config.yaml
vocab_size: 32
activation: "relu"
kernel_size: 5
weight_decay: 0.1
Rows from block 4 of a small CTC audio transcriber, named by matrix and row number. Each number is 50 + 12 x the weight over its row's rms, rounded and kept within 0 to 99. All counts start at 0.
Before each channel's rows are labels from the 100 clips, of 14976, where the channel reaches its highest value: "top examples" is what is common among them. Only what is clearly more common there than usual is listed. The data: read English sentences (LibriTTS-R). In brackets: how many of the 100, against the usual share in percent.
# c30: last pointwise conv (model.blocks.4.c3.0.weight, 192x192x1), inputs 64-127

top examples: voice: female (79 vs 52.2); the word "you" (37 vs 14.4)
c30.9:30 52 43 44 55 39 50 50 44 44 58 45 61 54 30 55 58 50 64 53 37 45 40 41 53 56 45 56 61 36 39 43 69 54 52 46 56 74 55 62 54 44 37 61 43 65 30 63 51 45 54 52 33 45 53 54 56 44 46 33 46 51 60 50

top examples: the word "you" (36 vs 14.4)
c30.112:43 54 68 43 31 44 53 47 53 22 51 60 66 54 62 41 49 43 44 57 48 61 38 51 66 44 60 58 59 30 49 34 66 52 51 43 56 51 73 53 55 41 35 26 42 38 35 71 56 54 41 40 50 50 63 48 57 44 32 36 58 41 48 32

top examples: the word "away" (37 vs 1.4); the word "way" (27 vs 1.4)
c30.109:61 57 61 37 44 49 71 73 46 51 47 29 42 38 63 65 51 55 36 48 57 39 44 58 59 63 49 40 24 38 54 57 42 64 62 55 75 52 31 45 37 53 39 49 54 52 62 37 39 61 27 80 76 56 46 40 63 49 55 64 44 58 54 46

top examples: the word "mr" (52 vs 1.9)
c30.158:59 52 48 47 51 47 23 45 52 54 39 43 60 52 55 37 58 53 69 48 52 45 47 49 59 63 36 41 58 40 46 36 64 54 50 67 76 40 35 45 57 56 44 48 51 53 51 54 43 53 51 53 37 42 48 20 57 32 56 66 80 34 49 71

top examples: the word "had" (64 vs 7.8)
c30.66:51 51 59 52 42 30 51 49 57 40 33 58 36 55 49 41 61 44 35 62 51 32 51 57 48 45 60 46 58 34 44 45 55 59 60 67 24 52 44 62 36 32 48 38 36 71 38 63 61 66 50 62 33 48 62 57 42 47 38 44 37 42 50 41

top examples: the word "she" (66 vs 8.4)
c30.120:31 87 55 60 51 30 53 44 59 47 49 37 55 50 37 67 35 41 48 63 53 54 42 35 38 45 47 55 40 64 40 47 58 32 46 62 28 57 46 56 37 37 44 53 36 54 17 50 49 55 43 59 55 27 56 46 51 65 41 29 43 53 71 50

top examples: the word "was" (35 vs 15.5); the word "with" (30 vs 9)
c30.45:49 31 75 48 37 26 71 46 68 23 43 35 57 46 70 58 38 67 55 52 49 81 52 42 42 41 48 47 63 52 53 43 44 47 46 26 49 42 33 59 48 30 55 57 39 37 54 26 68 54 58 50 39 56 39 40 56 73 65 70 57 47 56 57

top examples: the word "for" (34 vs 9.5)
c30.20:48 44 43 72 62 51 38 57 54 29 63 43 45 33 19 56 43 41 49 25 69 68 42 36 53 26 28 39 65 53 56 37 39 33 49 37 37 45 71 42 43 42 51 46 61 46 54 44 60 66 41 41 47 49 32 43 28 66 68 29 58 55 47 33

top examples: the word "would" (28 vs 3.7)
c30.162:54 45 49 64 36 58 40 42 24 57 68 51 47 68 18 59 43 55 42 44 52 23 38 50 46 62 76 63 29 54 44 72 44 68 64 72 68 34 62 58 52 37 44 44 55 47 52 58 60 30 63 63 52 52 73 45 55 36 38 50 51 47 54 60

top examples: the word "do" (27 vs 4)
c30.10:71 34 56 57 49 50 55 70 36 51 55 58 47 52 30 56 76 57 40 34 51 29 47 44 39 66 45 64 49 37 48 58 72 35 51 58 82 44 48 32 68 71 60 40 49 66 63 44 47 65 42 71 58 63 49 48 50 45 28 37 50 31 60 57

top examples: the word "not" (53 vs 9)
c30.71:63 57 39 69 48 26 66 48 64 48 54 25 46 67 55 57 42 61 48 59 52 36 42 70 47 60 32 54 45 35 48 54 58 77 57 62 61 45 58 49 28 79 47 22 43 39 58 60 55 65 44 51 40 30 52 51 50 47 37 29 39 36 56 44

top examples: voice: female (82 vs 52.2)
c30.94:53 67 60 56 57 72 57 57 35 49 69 52 54 70 54 53 40 55 57 44 41 49 67 50 54 37 67 28 49 39 56 60 44 51 41 54 50 44 55 54 40 31 46 60 52 37 70 63 49 37 56 54 40 40 84 71 49 53 55 57 52 56 58 43

top examples: the word "i" (44 vs 20.2)
c30.143:62 50 67 44 39 65 64 39 37 27 44 75 58 32 56 37 44 59 68 52 49 41 76 46 46 47 47 48 33 56 64 31 44 64 21 47 51 53 68 39 74 38 33 43 43 43 59 46 37 63 45 27 45 43 59 27 29 37 47 34 52 48 35 50

top examples: the word "i" (84 vs 20.2)
c30.146:44 34 45 44 53 42 57 57 51 44 20 49 55 57 57 35 44 52 61 71 41 47 47 68 44 55 51 42 67 45 52 62 59 54 38 34 51 76 55 42 56 42 39 56 57 77 38 66 33 61 38 49 65 53 60 50 46 44 70 43 52 66 19 54

top examples: the word "you" (58 vs 14.4); the word "have" (26 vs 7.3)
c30.140:49 49 45 29 45 56 41 29 44 34 39 60 46 60 52 64 49 48 60 47 33 57 44 62 62 45 25 29 46 54 37 59 59 48 32 55 42 72 38 44 44 46 48 43 60 60 43 40 45 62 43 68 38 56 49 62 50 44 50 48 39 31 59 59

top examples: the word "they" (56 vs 5.4)
c30.151:52 50 27 47 48 55 56 69 46 56 62 28 39 57 45 55 48 58 33 44 36 64 48 56 74 50 54 45 55 32 54 45 69 51 42 51 39 42 59 47 42 52 19 62 53 40 24 75 28 36 36 57 67 15 50 52 63 56 49 43 42 58 54 40

top examples: the word "my" (37 vs 6.2)
c30.100:48 67 42 56 59 29 61 61 39 59 32 24 38 80 58 38 69 62 38 46 52 55 60 58 50 43 35 56 38 56 44 66 72 57 64 50 52 37 38 39 45 65 48 40 54 44 18 44 55 61 51 58 63 57 53 56 62 56 64 29 49 35 52 49

top examples: the word "my" (44 vs 6.2)
c30.80:59 64 42 54 45 64 51 49 48 70 45 49 51 59 40 51 45 68 40 36 35 36 48 17 48 51 41 72 54 73 41 51 46 31 47 75 73 38 58 40 65 52 64 52 41 56 21 39 63 50 48 48 61 55 47 44 47 31 56 64 58 56 61 29

top examples: the word "was" (44 vs 15.5); the word "with" (31 vs 9)
c30.173:39 49 35 51 44 80 62 35 46 47 32 72 54 45 38 68 55 67 51 61 62 50 42 46 40 52 59 42 46 42 60 50 49 60 44 41 54 51 25 42 50 50 53 52 60 47 68 49 59 76 43 40 33 43 45 52 42 63 45 80 56 57 53 56

top examples: the word "not" (72 vs 9)
c30.77:24 64 50 25 49 41 41 34 51 56 58 62 28 68 42 61 57 39 38 50 62 45 53 30 66 55 52 37 63 56 61 50 57 51 66 27 49 56 52 45 57 53 61 27 51 69 43 52 40 54 47 78 43 18 43 60 33 35 32 52 52 40 50 44

top examples: the word "not" (56 vs 9); the word "did" (29 vs 2.5)
c30.38:59 48 61 41 53 42 49 63 50 45 47 52 61 64 41 33 54 42 40 36 44 34 54 40 58 43 56 43 73 51 55 56 52 49 62 44 42 35 60 70 49 63 53 32 52 54 69 34 40 45 31 78 59 67 33 61 43 50 52 40 48 60 36 44

top examples: the word "she" (37 vs 8.4); the word "should" (25 vs 1.6)
c30.166:42 58 60 42 59 72 57 22 49 54 51 52 59 31 48 44 44 59 57 39 47 28 51 40 56 53 38 45 47 58 44 36 66 59 34 40 49 57 34 38 33 47 51 40 62 88 49 58 54 72 47 50 41 47 56 38 29 61 41 49 61 52 49 60

top examples: the word "i" (53 vs 20.2); the word "my" (46 vs 6.2)
c30.124:59 68 56 45 42 57 54 40 46 38 41 70 49 49 45 47 52 52 61 70 53 40 79 45 43 57 54 50 43 76 48 52 25 31 27 65 41 64 30 49 31 48 51 43 52 58 37 42 40 59 57 60 51 50 58 47 50 38 28 31 53 53 53 67

top examples: the word "mr" (41 vs 1.9); the word "was" (38 vs 15.5)
c30.161:55 42 56 43 64 43 54 59 50 63 64 53 63 64 48 48 50 60 32 54 64 41 63 46 57 38 50 36 36 43 32 29 78 45 52 48 71 56 61 26 41 59 58 70 30 64 46 34 48 44 61 51 49 33 58 40 55 46 46 62 75 42 35 46

top examples: the word "my" (37 vs 6.2)
c30.41:52 46 42 51 31 54 44 35 58 47 25 52 53 49 22 53 46 50 37 69 49 60 68 41 46 46 42 38 47 67 53 60 78 43 26 52 53 73 38 61 43 49 65 46 56 58 51 60 61 57 56 55 54 54 48 69 37 50 52 52 58 57 71 36

top examples: the word "i" (48 vs 20.2); the word "you" (44 vs 14.4)
c30.129:43 30 66 40 33 61 38 51 58 46 33 52 69 75 53 53 36 66 62 56 39 46 50 69 29 60 59 30 55 63 59 22 51 54 54 40 53 68 33 73 58 50 50 56 54 54 26 66 37 40 40 58 54 63 41 53 53 47 37 55 52 66 31 34

top examples: voice: female (80 vs 52.2); the word "was" (34 vs 15.5)
c30.155:58 54 49 54 48 55 50 41 55 55 45 51 57 61 42 63 49 62 54 33 49 61 43 30 40 44 43 32 43 43 57 47 68 48 72 54 50 41 46 35 41 36 64 67 38 67 29 62 50 18 50 43 70 40 61 41 47 47 37 64 58 53 50 38

top examples: the word "but" (25 vs 9)
c30.103:29 48 49 47 69 54 47 43 46 49 31 45 48 44 51 48 59 66 64 33 49 44 52 51 36 35 42 57 58 57 59 51 76 63 52 59 35 67 58 58 52 43 47 45 42 56 63 42 51 52 52 30 42 47 51 67 45 48 22 23 62 66 02 52

top examples: the word "not" (27 vs 9)
c30.150:40 32 23 39 75 47 50 49 23 56 67 51 27 61 45 27 58 68 49 29 39 37 43 51 42 45 36 47 48 66 61 68 65 54 35 71 57 61 58 53 55 42 36 43 39 66 46 36 42 60 47 56 42 14 32 55 44 56 45 46 53 37 56 60

top examples: the word "would" (27 vs 3.7)
c30.67:44 59 40 50 63 46 62 49 64 50 44 49 36 42 45 38 32 25 67 38 57 66 73 47 52 51 31 64 39 46 69 54 53 81 31 65 49 39 45 65 45 43 45 43 33 58 60 52 48 74 56 65 52 61 58 68 39 40 69 46 51 71 30 42

top examples: the word "had" (56 vs 7.8)
c30.190:65 51 70 75 74 61 38 39 51 64 41 46 66 52 49 44 38 65 46 48 48 44 32 66 40 58 41 58 39 52 48 25 53 59 40 51 58 61 35 59 49 64 51 50 61 82 66 53 58 43 66 70 46 37 71 39 59 49 46 52 26 45 37 51

top examples: the word "very" (48 vs 2.7)
c30.96:46 65 70 42 57 55 36 53 45 31 55 50 54 63 59 69 56 56 62 34 46 60 44 53 46 35 49 65 52 49 41 34 48 36 44 55 55 32 31 42 43 38 32 54 62 39 47 44 54 20 32 45 41 44 41 30 61 63 39 37 74 63 72 32

top examples: the word "had" (25 vs 7.8)
c30.36:46 33 74 47 48 38 29 44 59 50 49 34 58 45 66 61 36 67 49 59 38 30 34 44 49 44 41 56 66 66 51 45 40 29 57 54 44 50 38 56 42 69 61 54 48 58 50 56 54 46 34 43 80 54 38 53 56 76 38 52 46 21 54 42

top examples: the word "my" (35 vs 6.2); the word "not" (31 vs 9)
c30.118:55 59 37 25 42 27 23 45 55 48 22 54 60 53 58 50 70 78 53 54 41 55 40 41 48 57 45 46 39 80 50 39 51 41 50 52 42 36 47 46 60 51 45 54 63 35 54 57 24 58 65 52 63 41 30 50 49 64 32 50 58 17 56 62

top examples: the word "i" (65 vs 20.2); the word "you" (33 vs 14.4)
c30.58:47 39 58 44 46 41 44 43 45 39 42 34 64 55 48 36 27 48 73 35 57 62 53 76 50 29 54 42 59 49 76 35 48 51 31 23 55 79 49 27 69 53 30 62 49 57 48 38 28 45 69 40 48 57 46 25 42 43 42 28 64 66 42 47

top examples: the word "was" (53 vs 15.5); the word "his" (25 vs 10)
c30.27:52 60 68 40 52 59 45 34 39 74 49 45 65 35 40 57 32 46 71 54 63 47 50 41 41 28 26 41 42 60 54 15 45 37 38 44 38 61 49 50 29 40 51 44 43 70 53 30 58 53 42 49 46 41 40 47 41 54 29 71 56 52 32 38

top examples: the word "would" (29 vs 3.7); the word "not" (25 vs 9)
c30.87:63 52 53 72 54 53 50 27 42 53 62 28 61 50 38 72 38 55 26 59 41 49 20 67 43 51 48 46 35 41 21 50 40 60 58 52 50 59 55 54 64 59 28 47 30 66 46 53 58 56 53 39 55 43 50 61 30 51 49 57 55 57 70 61

top examples: the word "be" (29 vs 8.1); the word "will" (26 vs 4.2)
c30.111:44 49 43 52 48 64 30 42 75 30 44 54 53 46 59 57 56 57 53 39 36 57 57 28 51 39 45 47 63 55 41 28 70 47 37 44 63 47 42 42 37 49 33 76 42 49 21 55 59 65 18 39 52 69 39 23 33 58 41 32 40 76 48 33

top examples: the word "was" (54 vs 15.5); the word "it" (36 vs 15)
c30.57:41 65 36 51 56 62 42 52 58 73 44 63 55 56 49 41 62 42 48 52 61 29 32 59 66 22 39 28 40 29 58 51 44 38 38 45 48 62 51 51 49 36 44 32 56 60 48 42 50 61 54 37 61 48 41 62 31 47 59 51 34 23 44 52