config.toml
noise_aug = 0.01
tokenizer = "char"
eps = 1e-08
steps = 8800
Rows from block 5, named by matrix and row number. Each number is 500 + 40 x the weight over the matrix's rms, rounded and kept within 0 to 999. All counts start at 0. Numbers have three digits each.
# c30: last pointwise conv (model.blocks.5.c3.0.weight, 192x192x1), inputs 96-191
c30.75:530552515470481479496516508546527530539531438467464471497432530488549479485483524468487497497506501502454549525498434540462444551520439510512436554519557434462471473467553498454430474466495491515524524495447481526464562465486488511506404531529491520406484544525480508520529511548560491533
c30.76:507447563527456538494469495481535517512442486492431521485546560501484520462488486588430421505559449491476456489568482474496455500479517459591518528524513513500452444461513502533479536479465524550593451477513428558447569500517493470464521490500476491517456555449548523582492542476552596520
c30.77:430439532539527447512495532512442510490561552532560516459529503542479482441496460525511453506501490445536449485517496529518563438555461488539518481553492543442431516527586514526514531455521430414443521475532418541573515467516454527518504545532495510490492418507445435532468537508465524473
c30.78:495436413509492488499456464451444475433506518487459528438547474472470501487452458512449514441526487493454498514549460470442491448466515464477520458438491500448461497465459482515511522507496533431560487470499455514463522507437423554427494401513523475458462548515432405578541488482514464509
c30.80:551494422508440480554490470506372475453507477545528481493440561496461440450509529483522534514466501530460548489488540460477459460558470474489543447553444519499431500510589554450524443402466499430478478526481475460478439484532480503496517487505434512418469399469467469447438428525512548467
c30.81:507485470490548515562446439516489481586483471453592430476493494568483503490579575500478563539484472459496536546475485484574444465584536518517526452521498607488543524486527491524470567514472370600508537531510510483534533470495509536435464532445492488544534618535484474565487504518517476452
c30.82:511527503467474514489517506481506458491464524501529502533512504462548507443455479538506485548531478486504446527536501510533429495458505527502493481536492490478485532446552486431473455464496437460501537455498485534521443508491495514494491459504503480483535518495481496558537498447557518511
c30.83:477504515490562475399472515449579472408487517503476494469516460499563486483458478452495573524471535489484495505523496422502515491436571545498436485470570494434521470460392449523426553479540510436500523499510440539492488521477446467461505482517484514539507529556529494537506482502454484517
c30.84:473485531500496526524540454512460493542467543468547539485454452531501537553541518511466460519455449416544557463516488528438447451504558447447468489491496580499542535495477443576416497461436454547552511523487493429426471561498496501514440500416528507471510414527490504515463497426446484466
c30.85:505562526511515473488502479513428472490483514538487460454514489484520551521436513476539531488454537475484478473506436496529415522430484435488493541540537474552544505443489515499546492472484447571545458507508518459422420491524504403514414473434503530456511481509516576477493459516466571465
c30.86:451506535524504476511519484499488394528542575529460557549552477487548471568551438454466631491535522534437498479492424429477516494539505483445506492460530495469535528576469502537489470518410496477486526526536492510454475475462515566535457542499495537473540516478482467454479575523532426543
c30.88:501435490551475493454421467521493519480534420491474484447545484412563555501510523501478493503534477470441497522559449475438461471512455489467516437532464432454491497524461430531461500454486488503473421533545398531541501472532482477450507470563491520523491499498475502531417486458445464445
c30.89:481463504509428451454486510455544522521422544498538410472530483510534482525552500507468439540535557509492557477523527491369520469547527495423451521473447475442463468436544490607431491479454503577459435529543517407520523511521522484464514440497402398586475476516527490539466500481511494501
c30.91:558559469508488492495467478564459488514569433507491528525476542473473552543512504465460469485520533465503463490558460436574425496472455528440513538470448443464486446475559487549461469458590505488534453455467523471556471506485503488439529461491483323463538503503499532501559538503494501570
c30.93:492529495474538523532426527512447432526511441517454457406502512512495529502541492520513507524529506451427473514507561448543449528494509496453487533535505488429492467493440464532461459482467440485516458496574505536541497483486534459459447501459511471519466541515556553501499547459528468532
c30.94:469479459445482501397509483481520511485490401461412510476548537451498557496477504515474532470538476538480438520523463497476508494520495475549428445470516494469493484418592461505437520532512510444538513483511524514438487512475468466521499457534480536485522491611443526496474439443439469527
c30.95:519517533490518463511524493501557517541580577492427469449527488620461466492485410573503532501499540530510488447496572389549516466465502515513460537463509503511496461505468463583553511514539490499534536499517550502539445477488469528537521491544477433520477536520568503560501461440464487546
c30.97:504479483541432389417426503516517485457525481483450498429563453510494540517489457533500495476526505463538541474538465517511518503383502496468509496469478480438439506547504446536521531423487475471523471538490412504486497578466450416457477514507530516469529503524536511521407483484467492412
c30.99:532560448464508460500560509495516551475504510472496494434503541487500527496502512516545567474546512474487530551521526554433544533552490525509469487491462444507519491461409513470438552469539498493581540519535522523516486543485480499498441467518514497447506494478454534482544513503548469532
c30.101:568425491551488437451539517497470538479475495465474505472485447492557511511492528532536420495523466519480521451476483512460560469482540468461486518541492535468470489576463522488492440470475442506433398501594427488465463534580492489473466519548558554569503509530478455501469431451492439523
c30.104:520503477512537431450533509455476510560438530512507520472509486506535541454415494489444510474488483535458556540551505544485543535528556528545511466492512461524533478472516591509533581522576484485486621459438501538511498497415488500481464461477506463515457446560474568462500427563439416438
c30.105:466535549568521569500545474475467456513485535490471490423554351483518457552431511518512566518466514521458480495515478500470540526485433570459492462494579471474537461509509500514402449454537425540558563488522475491512471506464506543562458530490587458570473460440556467452456437495536494451
c30.106:498397446503497466470585523458453444523471460502530456475522496470502486452502552526495471484483496491491518447422502478524455536481523525483562441555517477487560518464479493494437435487437429537476477530506452411505546473513523449521459495458506453486493394486484471529452519470437530455
c30.108:491472504515546499521515495485536392466501509460522505543491503514493506379495513476494485528510497471514515459487481524494477471490486432510493547477463405525472442494536478561517503462509517503455464455465419513545549482532457478482460494431537562511478438441532556524460520448484521537
c30.110:495464595532537479490503494438505549482438478496517515483515524456548436469495482478525479534484505565479510500476540438567519441483491533507529505508535464500519499407489558576407481492446488537484448513480496378467431490470489466477445515434543482384483500484478469495517540452506475501
c30.111:566435394517492527562479522514511478560498507490449536500568521388530468517562504520470401508538513451481535447514502492529457488514512546474509518527520498510454520448501456482509462424506444556471514562587452472506499492547525499500464531461513504552575512511495513519499506432482481404
c30.112:526479551443514496490511437475518556462482440511569479516483481600447502451519566416441508472536487516461502527468441470515527547537534461515539563561449501495516505492567516467463423515513446483486506430524453501512430419511574476531474420482504434523459548458485523463524465501571491456
c30.115:510494515539512448507516506511499500449520477486485479488437554529488472458521455534497474512525420484486455547535469516517490527537472518503486530509483527500451475510491514570466557489520525409552446502535466537492423505529453488418467442551432520402441522574511545516492461449543508520
c30.116:548473456495461481541526495536476572569459527484532587542497516584550489425499471501515452500488551403523445489430496455499435462438568462473518491552535440497427505482470419517491461434541463517517494511497454551459484512568477489586470462520453473610541464492479562487483463483465487507
c30.117:557424526451480490602456517523502453436501482508444508513511474540505369493567523502477543505522461462466561499502482421452512477541551454533504499475477547475538549490464518494462511477492436496475441519478484598490555436538464511491533497537498575485559447542501610517514428484474468434
c30.118:493498520527445497479500466510482494449534454530499507461555484541538510535508491520496557485517547481476523491501488442453497551505498493499557423532477436532506548524446503523469481511521456427452462415499501461575549522560519463557531504548443452475602499412550489432460480495464492530
c30.121:424543520608488494488555509540538471539536529501505372479509496505492537449498529485475466469471526535398541493527410484526577518471514515501499447439517525438531504591499546511493539498509502578566486490514433544546512462439506572488496572517506494465454517483473483481506508562508535520
c30.123:525547497491503465496500515519490516516547430461499508554416557571511561519527515454534457577509534456507465471470424527485489477484527473471548500499432488509452541474476456532562417520453464555454511581508449490471445511592508491530466494557533545570597464475437516493399455449421466530
c30.124:581533499458514422515490484546523580485505515544508428456506529521490489488540533578528524525493454521475532519478488534480531452540470491505513525489505501497526401516537535494494577558523559483555473460495530484456517508474460492446445432431456456465489515527419535559418455446473534492
c30.126:449576424544414517445429516420459575473511516500481537464483490457489462433446482590526458523497482442507486469505495506523514491417577507428419539469506567428462524493558545451547518486534558489506517486456505531512494433531440462542499466471441551461561559451434454568570483438496551459
c30.127:462472552510487465492509479468461437509519490507503505525474445481480531501472489552497453573453482425519488446576507492460544451460486495462539441509538509435488522576509444567457462467462455487511487514490423455489498481560503438573461498523534507594534439465512515420458501434483460381
c30.128:484547523518458439495481519406531557545484438507434511538498513422543462506475378520422493468518534449417516411541466515442521573535480410444486548479467425445443469529533493528518486511458512566538498463487524503559473443511523494512531495506457512521469526450526500528499451488545472472
c30.129:469570451543493525522533460424509561576422504497405461475559427514508442458441510489508477471463508514493483435560510509466500544487513494437549498505518445499518557504442530456497568483466559486523472472427475489571575519483507482469536514493470511501445519543496488482515446483544397470
c30.130:513527553520439517495532463491422451426499408547486619485502509489485482582534504537471522531479511397479567517505489517510441468531517505428524440568564482451477505548487515476474437494479542465520509497537534457476445481450518525569436473462561513570544486432504518428486407505507527479
c30.131:455437566529483491479513501439551432532448458476486496569490433514553464425429491464473473424505546551456537483533496505501595542545448478476553512454451488496494502491509475503489541482483502569555477493449508507521547470519439459459483530458548475458444499501578409500544480495521469550
c30.133:509490508448534452542515506524500399563457491509541475528467492429502536491514462500461494522463405496579500485478390459560490433482473486478574517513467531453508567497565413497558521469476474473506502509521453562501475538534484498503422504464535548486487541522536507421435499499510431479
c30.137:497524522542454479414520504521478411496479522500542475524467472504482551445478543458471443474509497529547484475511453431501448529471435449497485657479456477552537518513461501465462495527472484501497466402432463513532477461566552503469517465503454526430563483515501492407492549488486514471
c30.138:501561548524505524472533517454497498499506511485471498590510524444549498490492476426563477530464532529502429518520530462495478503424480529552503468483526462504479473567454492473538464556459491500505502422417596535452549486551519540554534558492523474474457478529563444451531438557527538554
c30.139:478519554505502525528508544493511520472511479424486418430560521478512467531502467555437500485520454545557482414495463517442494456530489435456506432506481463514528473506554483483496414396425514543459489510542484431491499478557531453541449533497514511502441530490531479439436505513526471507
c30.141:481481507382497499479543507527520514483464571489454509489491416398524494468526445454404480490466437490490547494561480471523555564466476530450427542470494484506564558539471510510466488518549469556494521445505441500549539602592490519477470484468520491516454535545498519525609472489509467514
c30.142:486498481483460490525482467519480457453466516505516466472545520565524544456541525523480507484520477561495563526499581490493445487517503524473555457516489481546552522477462517464520481415420455506435539501515442398509532480573537473490494494447474495502484501504429519526463600432526534470
c30.143:454500458538506505549363483447493511455511440496495449405549507471494483498511461482484544472487526533535519519503516501494559449483562520545509492560517477437406380457482531504439527517533487482538558447518527520466459523535502486444505451481510455509438464526488470472474511436510529472
c30.144:482470426513365446377520490494538530467509505504514514465423553470450488517456517488537508455557520521468586518571565503525485521500522538529534499465478465438534453507481517493340503470583526477515542538565538484525522516486473549449409509555458511516457517516490444464516459492537479497
c30.145:463481527553580556434520518502462495540563532435461466510475447505567511461521442497535490494512492503589472498511525458576507472440496535495448463593479412502532458497444499516401552490483515511493561555500519466487421457594486462495494539493552518492515510541474522458496558485495522532
c30.147:492510462536492474516451427476563499561484453535455493447531522538501507499534493448431448486503466497545521446547468477484543535511526543555475544438564514457507496455466523610446530493503512503542458489469531438519532454488478519491474505483407454502487485526540479489496486467582453523
c30.148:459446464492442421519513535514515511536496569540517423486547512527454471492536526465423511555426453521579536446546445561489444462447466435483519454597427543467416490489542440508517514482441472533513503543477467490556428468566437496480456503495452475529490570413511485501449489471424467483
c30.150:528500500522511449473563460521451449500537454484469568489536564490565541504484549446510494436521493548430484521553542562432457483475453487490530520502511448551467531515487521528479438471488508449467504462527445553519503505488507407525499495493482427500504485522504488458417504509484528431
c30.152:498466529467475561557515514471487463518489522460489525456553476524476544477515509469462471467458456475532536509523460513496514505488490532610548499523466551473428550446537440457537495488459443505503476545510453512615531435533502472438416557500461472474567573518573529519459557517481493437
c30.153:479500577477521497473475521512491452506512469532491487490548488486494534521527491498440445535517529544495513473565510567496468493529518534449585470484427447457594487486460492524500513488484476552485534537482515425605569527518478515477461562496523488539457515478564537494486529475519475531
c30.156:435447534544546453454504432470475556486532552519553465487495571481541533460494478501524436491460559445471392495504469469449478477498548503514501512569436488533417509440536526545525561500521526501510480505519488507538445402453547534493463491483464460461565563497469485528490556503511534521
c30.157:495538499536510517522485451532572551542432472495444548490511567480532521478499497530487476463537465531488469495491545481496497511517501490399592556510429410508452538492515538516431524403513496538427518514472470464503497535432461481546556485526434500523527511494447510556492559548429544432
c30.159:559537503574508410457533462519477481494483477494506563517482501469535496470476533482574436532491469446506474521465511490476453479463468489467506547411439510535495513441457567423431469573437543530469458479535424491464442484526557496519498505497527547497454461501497506477511460548541546534
c30.161:486533490461473498481550551542464485513501502424512537581483561554480521516489506477505482479539503424511454495515475490487538423491562467504449439516460497572547506574455493529489484498440539479520513428575512497472476567563410488468494492461586427467477452507499517476478500447437512499
c30.162:591436509532471500514496435529417503484519443487490438547517541477519520453554546488489452510553514510524488498529483560551487464554523536518535474543456460469503473475480412591457528476459446503487442513496474482546488547469434463431492455535598503471511555495460541502464469434510479569
c30.164:504506568488472477540472503510445448444433484446542497477418457441462500489508505492443489523461544512548542468513536520538511490464495511486523542506446557446519454476559439529504490511476446518433495532466493543523456498537497557487493601542494484468463573501613546479508467500461496525
c30.166:500543424554486481493467472467525459487467455561506431530529537555503520428521493478517520577484496515492541531444564602561569518557605486570496378466482525547519452458474475514479569521543421472493501424480477461485491496467540542408481452475475455518548473515468468580527555537503498478
c30.167:560507495548474426501478438481522415529525527472526537450504532431420543488448468519445470516513465493512564462532482550475442512442511375478545543420438544456507510541525524495542531516504557412501492541462412499514471498445508487440553502492487539502510478441518556492413540511468526509
c30.169:472505529556559463524483487459495510507566447535451472471497522465410519526505453465542522412418550521477534466500498456521538453534527537469484461521490488488460405529443514504513584520569507599531530476560488460515533503453540569374564482544501482426420478478478545490455548445476522552
c30.170:477460483553460489541421471524517543523524388446493519492554537502541512615545477532490525461513481519482508493625507488465508444499503576446451511511544507513464406468479539536416579533476482463542470472500449527465523500460555476480497442528466613462435480500490519474507512412540455604
c30.172:553473446518511548485511463475494459556522533527485514515435507428530497433475519472476462546491409490509483537461456502442486412494522493482469492474436549501507467513571469475483349496492443514486498447435512473491462386545601429497534475480464512490502475475491510549547539528546506495
c30.174:468534478446550513424425515466521534497513565473475510521563470488528558522543434503471514517523462494458540491563525491474481490531504517455495582454489608473473488443509462505531438472435481533500509474527503417531571493477483486547566494506440585543494551484509570524516471507534475505